From a checkpoint of a small image autoencoder: encoder widths [128, 192, 288, 432], decoder widths [32, 64, 128, 128].
Rows from block 3 of the encoder of a small image autoencoder, named by matrix and row number. Rows with one number belong to one channel. Each number is 200 + 40 x the weight over its row's rms, rounded and kept within 0 to 999. All counts start at 0. After the name is the row's rms in percent of the matrix's.
After each channel's rows are labels from the 100 images, of 14976, where the channel reaches its highest value: "place" is the part of the image that holds the peak; "patch colour" is the nearest of a few named colours to the mean colour under the peak. Only what is clearly more common there than usual is listed. The data: photos of plants, animals and fungi (iNaturalist). In brackets: how many of the 100, against the usual share in percent.
# convs1: grouped (8 groups) 3x3 conv (encoder.blocks.3.convs.1.weight, 96x12x3x3, each kernel summed), inputs within the group 0-11
# convs2: expand pointwise conv (encoder.blocks.3.convs.2.weight, 192x96x1x1, transposed), outputs 0-95

convs1.60,115,232,153,226,173,188,135,211,177,223,125,220,145
convs2.60,088,217,200,222,164,129,201,210,207,260,213,204,240,202,200,176,264,135,188,191,177,208,241,171,252,197,217,206,229,215,259,129,245,235,272,244,184,219,258,187,147,215,187,167,190,201,215,202,202,157,183,170,160,203,208,200,183,200,216,132,188,152,184,183,187,298,189,207,217,246,137,250,185,199,276,249,316,151,233,206,219,226,179,197,214,188,229,214,258,197,252,205,250,133,306,201,247
place: top right (89 vs 11.1)
patch colour: white (100 vs 6.3)

convs1.83,087,271,172,150,226,179,166,215,217,189,269,238,244
convs2.83,093,215,143,254,195,317,135,179,171,146,180,244,129,145,199,262,221,246,180,125,196,126,222,324,170,174,194,200,165,153,202,150,224,233,175,218,185,183,235,256,264,186,155,172,212,194,185,176,194,182,163,146,166,220,248,184,207,165,187,176,197,217,195,170,234,161,151,217,172,96,170,160,193,202,188,170,201,213,214,132,208,167,177,219,223,196,199,204,239,202,139,149,185,177,204,289,225
place: top right (54 vs 11.1); middle right (35 vs 11.1)
patch colour: white (100 vs 6.3)

convs1.39,055,215,171,166,171,136,213,194,280,163,210,156,245
convs2.39,088,175,234,227,192,162,244,210,237,210,224,261,181,205,147,192,194,256,207,225,249,204,216,207,215,190,227,163,212,190,162,198,210,214,199,219,191,205,255,224,221,195,281,202,173,212,177,199,168,208,184,133,204,201,242,184,201,202,228,190,239,219,243,139,189,18,160,205,257,137,196,212,150,346,265,42,198,104,201,198,206,190,199,215,165,201,211,195,191,236,160,190,204,220,152,250,198
place: bottom right (55 vs 11.1); middle right (33 vs 11.1)
patch colour: white (100 vs 6.3)

convs1.0,052,245,211,131,227,171,155,206,186,251,276,203,213
convs2.0,076,230,246,171,231,245,122,168,218,137,200,182,169,173,168,214,198,188,200,248,206,246,169,209,251,198,197,224,223,263,106,125,168,256,163,220,194,135,158,222,228,163,198,202,203,203,118,205,191,188,227,193,158,264,174,141,189,158,222,216,168,180,158,197,224,252,155,205,235,224,227,189,189,132,217,211,200,286,226,233,151,199,253,238,199,210,205,128,197,273,229,182,178,176,164,165,226
place: top right (55 vs 11.1); middle right (38 vs 11.1)
patch colour: white (100 vs 6.3)

convs1.46,086,197,195,174,132,222,122,243,185,155,212,156,235
convs2.46,090,231,206,200,182,339,227,166,188,165,198,283,152,188,171,176,194,236,200,217,155,379,175,262,170,174,217,197,213,236,153,207,182,189,200,205,165,212,102,183,147,206,187,190,199,199,185,249,206,212,287,175,195,195,263,201,199,204,180,139,176,216,219,185,165,165,204,167,242,183,214,199,182,231,243,169,130,237,142,171,191,232,197,173,149,204,170,151,269,151,216,173,207,211,171,197,167
place: bottom right (34 vs 11.1); middle right (28 vs 11.1)
patch colour: white (74 vs 6.3)

convs1.82,106,138,184,188,164,232,221,179,215,247,142,142,150
convs2.82,080,231,255,207,263,218,179,222,175,194,240,184,189,247,179,224,137,171,232,223,158,168,202,193,206,129,121,217,206,312,171,191,166,145,179,217,164,196,167,256,199,226,198,206,224,205,200,224,181,152,141,205,174,139,228,226,207,128,218,207,176,215,183,170,195,181,183,214,193,224,166,200,211,163,146,245,182,294,227,217,219,190,257,179,204,151,272,246,141,265,154,53,156,203,199,232,234
place: bottom right (72 vs 11.1)
patch colour: white (89 vs 6.3)

convs1.51,109,269,236,202,209,196,253,267,140,166,210,215,175
convs2.51,085,227,189,221,205,238,145,188,172,154,191,186,158,224,210,216,162,176,217,251,165,219,207,121,150,207,210,153,214,143,205,182,251,231,208,152,262,165,187,251,216,220,200,149,176,231,219,156,207,217,226,227,235,157,156,172,91,224,178,196,215,224,213,203,211,182,177,254,203,120,243,242,197,207,123,178,199,199,189,204,201,236,177,202,204,269,242,206,132,214,236,253,204,236,150,169,214
place: top right (61 vs 11.1)
patch colour: white (100 vs 6.3)

convs1.68,085,206,197,191,124,276,186,223,140,172,154,188,209
convs2.68,078,200,212,190,197,163,200,176,168,195,166,205,183,220,200,202,175,152,163,163,178,198,188,200,175,200,198,212,191,103,204,238,208,174,213,175,196,197,190,170,155,207,207,224,185,200,187,189,220,197,184,143,205,204,167,190,198,243,191,167,205,176,188,220,182,51,189,140,143,151,208,192,197,257,179,93,188,134,138,241,243,176,188,197,195,173,221,281,178,235,202,38,240,234,224,231,266
place: top right (48 vs 11.1); middle right (37 vs 11.1)
patch colour: white (100 vs 6.3)

convs1.63,075,196,248,199,136,158,180,218,225,298,199,201,210
convs2.63,078,269,222,222,208,243,199,214,216,182,170,181,215,162,149,215,201,182,198,203,159,379,197,159,183,167,166,157,244,182,180,190,225,181,185,204,203,234,50,172,198,245,175,197,154,170,201,217,224,240,242,204,129,197,191,299,199,177,206,193,229,218,184,207,189,175,189,181,212,255,215,200,182,217,246,165,141,133,197,197,211,219,190,225,207,269,165,69,171,216,208,225,153,232,200,236,178
place: top right (77 vs 11.1)
patch colour: white (100 vs 6.3)

convs1.29,101,185,178,127,223,229,243,231,233,168,121,215,220
convs2.29,095,197,244,168,218,269,143,201,119,186,134,194,253,165,274,232,143,200,200,209,114,328,172,201,270,184,176,203,221,256,222,202,208,189,193,166,235,172,164,235,180,144,206,189,176,200,207,153,231,203,163,235,170,224,127,129,207,188,166,251,187,122,246,237,201,199,171,228,177,240,229,225,206,243,254,201,210,146,210,227,187,196,240,197,282,199,187,156,175,188,185,244,211,195,233,176,221
place: top right (66 vs 11.1)
patch colour: white (100 vs 6.3)