python train.py --decoder_activation="silu" --decoder_block="bottleneck" --muon_scale="match_rms_adamw" --adamw_lr_other_params=0.0022 --adamw_weight_decay_other_params=0.01
Rows from block 3 of the decoder, named by matrix and row number. Each number is 128 + 32 x the weight over its row's rms, rounded and kept within 0 to 255. All counts start at 0. After the name is the row's rms in percent of the matrix's.
# convs1: 3x3 conv (decoder.decb.0.1.convs.1.weight, 64x64x3x3), inputs 13-25, a 3x3 kernel for each
convs1.2 097 [145 144 125 135 128 161 124 140 122 156 128 129 176 243 175 153 144  83 145 116 125 128 117 120 122  89 139 162 143  95 127 141 203 105 136 121 142 122 124 127 214 129 110 117   2 149  89  88 137 145 115 141 191  85 136 170 139 128 129 156 164 170 130 140 127 163 140 161 138 126 113 128 129 148 139 137 124 142 105 162 147 143 138 122 143 140 171 113 100 122 126 125 104 143 177 190 119   7 128 106 114 125 110 129 166 130 115 124 139 109 116 105   0 236 137 149 173]
convs1.3 109 [127 142 136 122 131 156 142 159 139 140 123 130 123  75 115 128 133 134 105  71 109   1  18   0  75  74  76 122 117 101 135 139 132 164 144 125 115 122 128 116 124 120 115 151 121 123 119 119 144  91 128 130 135 132 131 123 125 128  87  93 138 152 145 122  98 127 138 255 119 111  62 129 129 154 138 109  73 108 126 175 130 107  86 102 116 104 112 152 136 120 109 111 114 128 169 127 172 137 143 122 128 129 132 103 128 143 155 130 131 127 127 145  81 101 123 126 125]
convs1.4 094 [132 132 125 144  68 115 130 117 129 134 120 118  36 109 126 119 134 119 127 100 129 157 137 125 117 109 129 118 129 158 183 150 126 133 134 113 164 189 121 107 193 121 138 148 125 173 169 117 127 221 185 118  21 142 145 147  99 150 189 129 125 115 114 130 119 139  91  78 143 133  87 138 148 112 114 153   0 152 136 107 135 156 112 145 160  47 106 165 160 137  91  63 135 111 150 131 141 158 138 136 135 129 127  72 132 115 128 133 129  53 127 183  67 187 133 116 124]
convs1.5 099 [125 201 107 162  96 137 138 131 113 132 155 140 134 108 150 134 145 141 168 137 149 150  88 156 138 146 152 127 195 156 128 252 127 156 183 141 101 137 120 205 198 169 139 154 138 103 121 138  56 126  96 121  71 124 131 134 151 168 134 156 162 148 143 145 107 127 123 101 156 127 105 135 123 151 139 113 235 198  94 149 112 148  61 110 122   8 105 109  78 119 123  69 126 126  82  63 137 146 130  57 107 125  97  83 100 101 125  98 139 107 138  97 224 126 118 167 120]
convs1.6 096 [127 150 119 113  78 132 135 141 130 121 158 129 114 147 141 129 141 106 134 124 130 111 105 123 125 129 113 127 129 131 159 132 130 104 157 126  74  91 131 111 255 107 131 115 127 128 182 134 131 147 140 131 129 128 119 176 110 137 181 140 125 133 100 139 129 124 136 111 123 128 120 128 115 131 118 116  19  71 127 121 125 137 119 112 140 225 166 128 124 131 130  35 105 140  35 155 118  81 124 114 164 136 148 146 164 123 160 131 139  68 127  77 255 126 132 131 146]
convs1.7 094 [132 141 134 172 149 114 129 108  77 127 136 126 148 144 112 144 150 103 150 124 154 145 149 152 123 112 133 127  87 110 150 124 129 174 149 176 116 100 109 121 159 136 100 139 114 129 114 147 118  84 130 121 125 120 107  93 119 133 123  92 142 129 132 157  80 153 134  56 103 162 169 135 122 132 126 120 105 127 132 161 139 133  68 108 148  95 110 136 120 139 125  59 125 144 128 106 139 146 127 129 133 140 127  85 148 128 129 126 137  82 105  98  50 109 124 148 131]
convs1.8 101 [166 139 174 158 111 113 115 124  82 145  92 131 131  12 114 115 147 131 165  55 141 142 117 161 147 136 148  88 135 174 106 126 129 153 147 180 138 131 132 111 124 126 112 160 131 125  65 131  95 174 137 124  84 136 138  85 122  82 107 169 122 127 129  80  69 131  95 177 126 117 114 131 123 115 133 100  25 174 127 172 135 107  89 114 132  40 118 136 134 137 111  71 134 133 129 108 122 164 130 115 115 100 118  89 108 115 118 101 122 119 128 129 179 120 118 151 122]
convs1.9 096 [119 118 107  94 136 173 128 141 126 137 185 114 127 168 133 133 152 114 133 123 136 128  72 107 153 147 144 137  79 120 165 220 128 116 102 114 111 118 119 104 153 130 119 154 111 144  75 124 114 241 121 138 158 133 123 138  97 151 148 161 118 108 106 136 166 114 122  59  61 128 127 131 128 146 149 148 106 159 113 133 130 113 135  97 137  94 123 143 149 137 135  69 125  79  42 108 128 125 137 131 129 135 153 124 123 125 140 132 120 163 131 156 110 155 123 105 135]
convs1.10 098 [106 120 144 159  42 156 126 124 169 137  99 125 123 135 124 118 122 136 127 113 129 117  90 109 126 145 129  64 128 105 145 126 109 110 170  91 143  46 128 121  68 153 119 122 113 108 107 123 120  62 128 106 138 121 103 121 124 123 118 117 130 130 129 142 161 138 109 235 122 137 159 143 127 111 145 131  66 109 131 141 157 111 115 113 118 218  91 128 141 109 111 188 136 112 218 104 128  54 104 152 125 141 122 116 144 125 153 130 116 158 144 170 211  98 118 167 150]
convs1.11 149 [111 123 152  85 117 147 111 143 142 129 128 129 126 109 136 136 131 128 162 131 135 131 132 105 142 140 155  90 139 142 130 128 135 132 128 141 119 116 134 168 137 145 134 128 161 109 128 119 123 129  91 131 137 129   0 155 143   0 198 122 120 146 137 133 128 145 140 139 102 125 129 128 129 110 102 133 128 116 139 131 113 118 128 120  96  90 132 125 103 130 126 154 125 100 168 131 118 115 135 244 114 129 255  87 122 131 112 129 133 132 116  67 114 127 119 126 114]
convs1.12 092 [156  89 164 203  96 145 123 114 152 148 129 122 142  89 155 166 111 103 124 116  99 115 177 119 138  95 123 101 133 131 144 218 205 142 148 128 137 179 116  84 180  87 107 180  96  89  86 124 153 126 101 119 119  74 106 150 117 142 161 129 131 143 123 134 181 137 125 162 181 138 128 119 107 127 101 122 171 102 108 137 102  98 159 102 119  59 137 125 117 133 130 132  90 128 130 181 131 132 133 115 149  79 137  91 130 134 115 134 124 165 103 137 104 204 126  74 133]
convs1.13 087 [133 130 149 155 112 129 129 141 140 108 137 130 136 123 127 113  98  97 144 102 143  87 106  97 140 106 138 151 109 132  68 153 102 162 141 122  98 150 129 111 144 124 152 172 111  98 121 130  94 194  90  80 101 118 145 130 132 101 114 124 125 118 122 126 138 138  71 136 103 135 125 149 118 123 132 162 154  95 133 156  98 136 126 126 159  81 151 124 143 142 127 128 137  97   0 128 132 101 127 139 142 159  84 126 103 134 134 141 119 127 152 134   0 127 137 170 126]
convs1.14 099 [130 134 141 127 102 134 122 106 132 115 113 126 142 212  85 134 140 190 119 122 128 141 159 147 158 183 150 206 211 146 156  84  91 130 102 119 125 141 176 126 107 100 131 106 165 101 111 148 146  67 101 119  94 114 191 167 183 149 255 110 130 120 140 154 137 144 129 147 104 158 147 128 156 163 163 126 175 141 125 137  88 125 116  95 132  44  23 148 138  92 130 160 122 104 125  65 111 100 104 110 119 112 127   0  95 144 128 130 167 138 141 120 105 128 120 131 118]
convs1.15 103 [154 158 137  90 143  83 129 170 128 151 151 141 174 225 157 106 158 113 113  98 108 149 109  87 140 108 112 140 158 135 153  98 141 147 105 143 113  56  97  29  64 174 123 125 100 181 155 116 153 131 122 123 125 116 137 122 133 132  60 133 145  89 131 106 109 128  97 179 142 114 119 120 128 109 131 112  92  13 136  77 113 127 101 153 177 141 240 140 119 141 128 104 185 135 110 206 130 128 133 132 132 128 128  65 123 138  84 124 138 177 168 171 222 114 138 158 119]
convs1.16 100 [113 172 109 153 208  29 131 132  80 129 156 127 153 120  68 123 124 118 153 158 150 122 138 158 153 159 158 139 122  82 143 224  90 128 172 143 123 124 130  67   0 130 116 114 130 150 193  97 168 243  58 123 154  75 135 131 129 116 127 101 130 132 133 122  88  96 154  22 144 139 101 160 124 109 162 111  65 163 123 118 188 139 117 137 144 186  89 153 161 144 118  97 143 127  61  87 136 106 125 126 125 130 129 120 121 105 139 126 132  94 142 120 101 162 119 157 160]
convs1.17 095 [131 168  98 172 146  79 126 164 108 135 167 138 188 113 160 139 150 112 167 158 162 159 145 195 133 135 165 125 156 106 159 121 155 128 138 128  85 141 125 132  55 125 103 127 125 120 140 138 104 211 127 120  89 119 141 143 150 136 127 130 127 135 121 151 129 142 197  89 184 137 185 152 125 150 100 132  69 133 126 154 103 123 105 115 121  62 135 132 120 120 125  56 136 146 116 131 108 144 124 130 157 131 157 109 145 135 139 128 139 120 112 123  81 164 130 129 113]
convs1.18 101 [115  99 134 115 106  95 126 102 107 118 153 108 122 218 128 124 173 132 153 160 142 162 211 144 144 157 146 131 126 118 136 144 156 140 129 131 133 147 133 204 255  64 136 142 106 106  83 136 116  13 132 117 133 131 153 142 131 144 118 127 146 150 161 127 174 129 127 115 106 124 112 126 135 118 186 157 113 255 137 133 168 138 209 163 164 247  96 143 125 134 130  97 131 126  62  76 147 123 127 119 120 108 150  78 126 118 118 128 127 190 143  84  90 156 126 138 144]
convs1.19 103 [101 125 132  95 141 135 122  88 109 122 145 142 127 138 119 171  85 125 102  99 106 128 124 133 180 179 148  81 186 163 131 186 176 149 154 121 119 166 144 149 154 154  71 109 127 111 113 109 120 100 127 126 124  99 108 144 136 132  91 113 130 112 126 109 143 140  65 144 179 124 126 115 153 165 131 157 163 128 129 120  91 142 104 102 123  59 122  82 100 135 121 149 130 114  97 164 118 125 115 103 103  89 110 114  98 102 107  97 108 123 128 116 132 151 117 125 117]
convs1.20 090 [112 159 144 123 138 169 143 141 150 161 190 135 161 219  82 141 166 169 143 120 173 136 119 172 128 169 137 125 170 150 170  38 151 167 146 169 129 118 113 115  20 133  96 160 141 123 132 106 141 101 164 127 154 117 140 122 154 125  85 146 120 146 136 135 101 122 131   4  88 125  77 162 157 129  87 131  67  64 128 101 145 127 130 101 127  95 139  96  98 139 121 138 110 120 171 133 134 156 144 124 108 122 127  54 160 137 126 127 138 178 130 126  72  60 129 109 142]
convs1.21 105 [130 107  80   1 177  77 120 163 123 142 180 149 128 139 103 135 144 112  72 138 131  17 219 246  74 100 108 140 128 139 121  55 174 158 183 174  85 175 103 187 196 108 132 117 105 123 135 145  85  54 138 115 126 113 133 163 144 104 179 149 123 107 123 137 125 131 132 109 204 111 111 132 128 152 149 121 179 172 133 122 136 115 122 125  78  81  87  97 132 112 111 120 113  89  48 121  91  88 111 131 123 108 126 135 167 128 125 111 164  71 118 126 150 196 137 129 151]
convs1.22 105 [123 121 119 172 179  84 167 168 112 141 108 137 118  97 143 150 169 139  84 105 114 155 160 134 106  85  91 116 138 146 147  90 162 164 190 166 138 127 121  80  38 120 122 164 132 144 123 156 110  99 134 130  78  94 127 128 125 171 149 155 130 152 139 102 137 116 100 119 136 152  99 127 124  88 130 107 144 148 136 134 151 100 127 115 109  31  80 130 139 120 129 180 128 120  17 105 114  32 117 130 126 113  99 141 137 127 131 135 110 159 129 179 182 138 151 128 140]
convs1.23 094 [107  82 102 136 146  68 121 125  87  89  57 104  75   1  89  96 107 119 167 158 150 146 164 133 144 155 136 164 138 161 105 124 167 144 129 153  83 109 129 146 117 167 124 142 140 126 106 125 130  12  83 144 106 121 125 138 132 137  93 137 154 153 131  94  92 116 137 179 131 126 146 130 119 133  92 142 107  23 121 121 100 141 175 108 240 206 233 132 149 139 113 108 154 118 165 162 153 150 142 130  81 116 114 120  96 123 153 124 123 133 101 111  28  84 117 108 121]
convs1.24 105 [130 142 118 124 197 191 150 133 154 143  97 130 120  86 100 133 101 132 109  93  94  78  39  65 107  89  87 101 132 188 140  24 126 142 150 128 122 135 134  80  67 117 157 110 112 122 130 136 126  24  97 136 162 128 156 170 171 128  79 154 152 159 130 105 183 131 130  81 116 145 155 100 115 109 164 120  54  32 154 135  59 103 119 125  79  76 121 126 107  64 101  95 161 129  98  58 128 154 126 138 129 154 132  64 108 140 153 139 115 124 139 145 187 124 139 137 111]
convs1.25 105 [107  91 139 146 179 133 138  66  82 156 118 126 112 137 126 135 125 134  80  33  59  68  97  93 111 134 127 121 133 138 179 128 135 124 129 121 113 134 138 134 110 141 121 106 123 140 139 132 136 119 114 128 136 141 115 124 113 140 152 123 130 141 137 117  86 114 134 130 129 121 148 119 137 144 147 129 103 116 132 135 134 133  98 126 130  62  95 145 149 141 130 107 136 119  23 118 155 191 152 129 155 138 130 110 135 128 140 121 136 121 134 133 150 121 129 115 139]
convs1.26 100 [169 156 127 166 148 131 156 160 150 143 160 139 148 128 116 110 131 131 181 213 140 153 107 139 124 101 104 161 109 136 120 133 137 126 156 136  97  90 104  59 118 137 143 166 162 102 101 151 156 114 124 133 130 126 125 133 128 131  85 125 125  87 112 134 169 134 137  57 108 159 151 145  98 116 129 149 128 152 120 107 124 116 116 126 152  97 155 128 144 129 105  86 124 154 138 142 134 155 140 128  93 114 138 107  90 125 126 127 136 117 113 138 146 125 121 122 124]
convs1.27 102 [134 123 137 106 155 109 137 140 120 136 154 136 124  53  96 150 116 176 124 131 131 131 148 153 128 143 139 119 144 132 183 193 127 128 130 106 110 140 136 111   0 118 143 159 161 122 121 128 134   0 150 128 100 128 138 122 133 125 111 131 122 153 134 130 139 125 118 139  94 125 137 146 126 105 129 145 167 218 127 115 114 138 132 130 127  55  52 127 149 134 115 155 127 105 197  64 107 182 144 144 129 150 129 147 120 134 134 162 100 145 127 160   0  89 126  70  83]
convs1.28 092 [ 97 164 105 124  68  76 140 141 128 118  93 115  96 102 133 116 107 143 113 145 161 104  91 133 106 121 140 119 117 107  94 102 106 118 121 131 168 147 105 169 171 129 141 145 123 117 128 129  90  68 130 128 109 134 125 143 125 120 117 138 141 139 128 142 124 141  89  38 168 113 121 146 139 152  87 157 144  79 141 141 121 125 126  95 115 130  70 163 102 117 118 118 108 135 115 117 137 121 144 114 131 102 169 125 130 135 145 128 140 123 105 119 131 132 126 193 127]
convs1.29 095 [140 123 150 129 235 152 134 138 136  76  72  75  89 103  79  95  85  98  69  77  40  83 132  67  53  83  77 127 162 141 183 116 127 124 140 137 133  98 127 148  52  61 149  94 113 116 184 116 138 122 149 114 119 116 117 113 122 128 154 146 126 138 125 141 165  96 151   0 207 131 121 123 134  83 121 139  73  29 130 110 131 128 127 127 100  97 149 122 128 121 124 151 127 146 108 120  84 146 131 121 118 114 128  53 145 112 130 112 148 120 141 119  89 115 127 133 136]