{"encoder_arch": "resnext", "dataset": "photos of plants, animals and fungi (iNaturalist)", "image_size": 48, "downsampling_factor": 8, "encoder_avg_pool_shortcut": true, "decoder_activation": "silu", "decoder_block": "bottleneck"}
Rows from block 3 of the decoder, named by matrix and row number. Each number is 500 + 40 x the weight over its row's rms, rounded and kept within 0 to 999. All counts start at 0. Numbers have three digits each. After the name is the row's rms in percent of the matrix's.
# convs1: 3x3 conv (decoder.decb.0.1.convs.1.weight, 64x64x3x3), inputs 13-25, a 3x3 kernel for each
convs1.0 091:564489471494476472496556491553532462565492421500578495500515518500395501502460536511509487593514501518468512491655507365443483496563521535502523556541496497528547555534536500451491514485501528486507460559492505465505507509482423409580487470541496484519457499401503464450491516499473680469487504516501556490471552494506513492431477469600461609501443495
convs1.1 123:544519527595511538510505498512507506523494506498481499486369468490245422471337480516503451490505459507470475475494494402419481467483504523469490526473479504466508518486494527452481506477497519488501377501436471476466490520492511469516484503496516481472532657435499507463499487478524531449502468500508498488548465493503476498490512503509495489489479476
convs1.30 160:511537474595527477469488496463479485468474505480485471516518565526520561520488547495520515540532543494494500488491515489538604421495488496500504516509508535545496527497528317604571246553535491521503402440483450459508490500516493510507501498512481489485463500449472499475510505503519582524473485509488467496642409482668492488488580523506501456499486540
convs1.31 107:531518507574473501502465504507486512514552481521492524532504526527546588523547508480407505480610506484471479496520505484521499563495504527510541539541575538482526548511565504688588558573535487519508464502564539523531496517515521490553523505498445453486500546444439490447528512525533514514576561503490448487432530477499426490523482529519613536517513500
convs1.32 084:489477518454447506538510505501488506358409562493440507450420393505507410462474449531536564484528443489504486491470505511599522511523494484553423519497510503477493489572481486497445463439478483468454549533499487534473534431479509438443525450484498457520507590504504540520489598541495469604467495502495504495484510469494464486532457571506408443559534496
convs1.33 077:484479511505412533505520500484422470434485474445438470488490473519560485491517481485464509490515487527511492464491492447675449508463460500479505483247526500492525497502502499459520492412477482470484508522481521446478502474528527433502527400539523491504541548546503502502497482498468373478490515490499458498512525504500497514528474506498631515509538503
convs1.34 076:523495486483538549506511509545517521484528498508436506489497563472463449510496521478546437495445501435441489550502517496451471524459495490544527503571490495456543492496485451602466449498498500511519519434504488543496499493523496435521493493469534494490481439544514501497493477470524522462481485484488521470519661471493505516509466477520493638478546441
convs1.35 082:509492470416528407463509454471523522476455544538545479430428521423598512490467508550468477452652463480495501504517509523384478525527468514509495492522526493601471486484452498449565483473471511524497537456504479512515502525442507493341521519517502502496511496510480489517508506533466447498487441498482534536496435557530547498503480472481613392475483555
convs1.36 078:466548450598516514459501476398498468459444479491525444596541583522390487589462564536499493542489464527473484503546500495518539452523476501489504513540484508554517515484493500483518526513530505460506442538451512405498437459508482478498462502536509502518537468548502484535469410507512443509517480494496488498498368488502502485520440501497425487497474534
convs1.37 070:540510492473414462502527517490400511452483531508443492466529499513494490502486501475501522517551528522465510531471484476362553501463509507491499510526533484474485510489487486514520540490516489556555472527505531492511497495485468452525515501494525525511514554455506493514492493550500677547502547524504449519425684466504474501483619537557744412534502509
convs1.38 068:554541468446486465512578517540492455483501531466468458539599523495573524562538559482480500476433511451457453478445476567590563500502510495498462428386575506449520525505471511442543510488502516520509537493531502505488496532488547549498528502472472509502503567540495547509510498420488495556557454511514460478557389518488524492445624474518519483466547466
convs1.39 076:503431484508481530517432485505514491500293537538539462503448505507595478484514511510415523538494610455539483470581504495517439488470456489496500501562490498521517490530467518455532450493459505455482481505555498542475497517498465579470482551524512512541529520560489506515489499482511407562495488512474540504505461498471512463551425520440528607501562522
convs1.40 078:466513479511532481498470436504534508567377571501523518546514473540456536510498468530481506546510456551541490520507533519644498512474515496500499488455517500546483487494507551598500516516440506492498531458519500499525491489515553484483493486531548551525532549499520522452499521533460491532482497479493511533500625519545543520457512505504466410488466524
convs1.41 087:500532470514428430500489461531509533463515535500551504588578551603520551595582581512465481463517469508446515491477495506538519503561450537518514515564482495492481494511490503486484522459476497496421500414497500513517512447525527512500499490503502492445520558517494491459507487463509570464554502507521501506495321557522477534508468509524661486497474521
convs1.42 172:496498506491489498484491498500482501499500504499489495523518524537519525527503508512506516494501496504488493490508496504497503501500491506511528531510499505500502527529269506529535511503523500502437500502490501502500497483499499489507509476497502509506501502504501497499516490501507507506499504502502490415501501503514501515488491541501501483495503487
convs1.43 116:484491512494491504499520512486486500506478489513490492543528532542503543526537538506501503504506526505515513538499504495495487498499487546524541522517556524535507547502536540499324513525386500503494482473473476489457501477500500448493493475500500500501498501500501521516530499498542497504532509523491492498499491460473499443486502481474478537496500532
convs1.44 075:508492489503449478494479445511481524552472426471487470500440530428354465549501543505409499409634485496458515547501486529532470401467418491457513468374455491519542566540522507511528512458527518439473419417417439459474541536499517483502461464469488492501480556530507542534507463485473345493510483504490496520494565492521522532526450506496532513509471508
convs1.45 084:498505498484469470499516506524507503504647425501565535450464514449537545450500466503495577490564557508461512494448508488565496529568531492503488493491504477464485453485500430664505446462491483455496527426567504481520490466489442523509471505491472502502447629535498505512505484485532489434471545475487471501473468463472454492515431507561386602527392503
convs1.46 075:490476495461631507505495494490449471392469468463449491448440514357474539443500504464475490504493505493529501501516498418335502472433476491427511512519481517512499480486512507500524481495499386449485541398543484525535512491481491356568519472506443492514478640498500447489482503494451584421482537518519520514541479487524497461455550493555545524499543505
convs1.47 076:512490540510523519497502512485500475500537503449493497441501472524459493449509507582496539504433531501530520525559504503515464500527521555514479500487500530496521479533514496626500499530511472499500418441465496490484481524507440545499488500540495508503500498501495494513530511491550422533494505474494511443455590496456499450548469502522508506513525549
convs1.48 102:442475498482454569451474470453417449528480474477455481503510494476429501485477475481513517484486499497554531510471467466433444494469475498397478552598519526565541481445468503489504509484509464499487442470455502505496499479507562481609510474503504520562478395516539562566521626552496500472488473486505450496529446481515498515482507542524531564493493498
convs1.49 104:479495492504466489481497502473507503541332571504575475522492500507521513509520498500557492546573460498499471484434503489543564503524505478592488514560494513568488494539502519502508477491490517500505526487535511505493494500504452579438497498538519455493501486476520484509508491534513556538465488499488538513533545530506478494523465510408084418513475518
convs1.50 103:520518512571522563501536498574484523543378487538534522519466519543378491546533529501521509444464493466491503470446500500519493460495505510455502497461498511540513507477498499409486491450485501532526453571487503501490481462509497453512478497451502491474514498498501474478465472429488350447494495496489478511511499514521500514477494517499443531469505472
convs1.51 094:521469506498560516512487508484498467442463501488524489511574491547559503486514484489451463534521499510533509523534540395190417502516539527488493532590506490504464482479503493626441507490457501542461455440547529520559487433506415392570463492506484507479516381502509518527497546463488533509488524499524514497460475500479487506492484455537592597515484497
convs1.52 094:545505522531502484486464486482450494480526509443451476524466500461438456512479501504490542451508502467460498459440494699487541485440493519445487404312488499411496497516502508529497503490507518516525460603476505500503446508490528443473476482518498502502486546550498495511536475520436631521489489494499517515486493528462499501461534530564509487500547495
convs1.53 099:497494521497459478477465503518517503530436554500560510488505484524515489499506490489546422569552416500523432511486508547594488516550494532523502526540510520550492491547475570514454521510475509527483518494473481496441491500502551483472511494502512550421491645473504481478510581493487509500481451507489544506473412516447496485465621508488579482510534519
convs1.54 103:486463541502469484573524517461449445505557498485461424501512474599734539510521487509524495500507534484505486532484501618489505560492529491570518495624516461510490474487503495640525501520491496497439567427562523477502527492495507568482523439500496469497447433547452448482511475480523498576507447502452468458453506453428452450557495532504466509492487538
convs1.55 105:501552527582486548523503508461541498532447516503432478452454411477471328447386403505467498534552518506493464518480500459523480497500503516500482492440484494499500495503498524502503498498487527513492487371451487470461486472494484512502486482520526470511554363525494497502528445498537439511527415488487481527497512501493493510494470512486495509495503495
convs1.56 144:491495487504469484500502523487502483479494501491472494500505504523536522525541519490498544497600552495504524506524532427504486509531511494495516541536510477470478464506509119541572461505520517511492500581528486496481499498490480582481494486481505504504475505481490484478495513496489475483500491502476491492668444441491478503508474498514514494508500488
convs1.57 081:504439510498513536493470499541521529602555509528445563550540502578601503527559517498507451492548484494467490501511497588584506547453538495501489462458551486461496483467493495602456490488484530524489582590486474522509498537499518563424522514447490505493494430416502546515474553515495541505506539498473496502510514500476530504489582505433410420483551431
convs1.58 106:493489508515451525498503508473473500534600525513519516522515486517465498487502497478512467526458491479519476508442505463694461506506511460526468519461510501538495482513497499544524459512502496512495500612492479508496513501511499490503479463518533500492462694491488487470503489509522423509466486493476497509479570523510494505513434500442984487483446500
convs1.59 099:524563514431529490503475473480475449458459480469422453474499427442455460472421476516515551510401500476497508506527492544418496510498514487532497454543490483480498529509504519492555527496522503587512464364551469474467509449452502464417471401495503503523459532492467457496499510540472518496474435494495486489483505460472497477499529532495501497475482505
convs1.60 099:474397522503501498512509476497506525480601471510565449495502503463567500500527511456530485544452489493516511506522500508597547459521432488454468501430460534435481481307475456336452448395473423463440431528457499483475506492530493612353476505477503520513502463540501514505495494519477493529492471459501555520479472504483546491477525509491535470493541504
convs1.61 097:512491488509424544481502511461455500526485474482453489507486502485462500486487521493495465523405469502488501516470517493581527492511512517502484538515464530511485500450498501483462501492489493503509478640408486535511493500499549482243489530472524504482475437533501553511491560523490564535454466494518500521502528512521516495487524511491510372497506502
convs1.62 096:441544471453581447492505421529508535527441542534542518475496538494492514479481513499605493594578553497514500514480489543516507532543513494491494481387548499478510491507491441512564464474495480479522421397460480455503482472520476322566499495496498501469475564492498484515488457474493611497498493510464489503441441510487494514468552463536447452479481477
convs1.63 101:434503479499512493500506487458504494499554509506447475502499508509475496502501502473535428508477498459497486572412501317680500494501477448386502498468504487458498508450490507513491495531495514505501469425534464494492502501524470488510509509463505527457453554515471501500448568490473480515510503497512473502528531531503525487500599474574537534499518489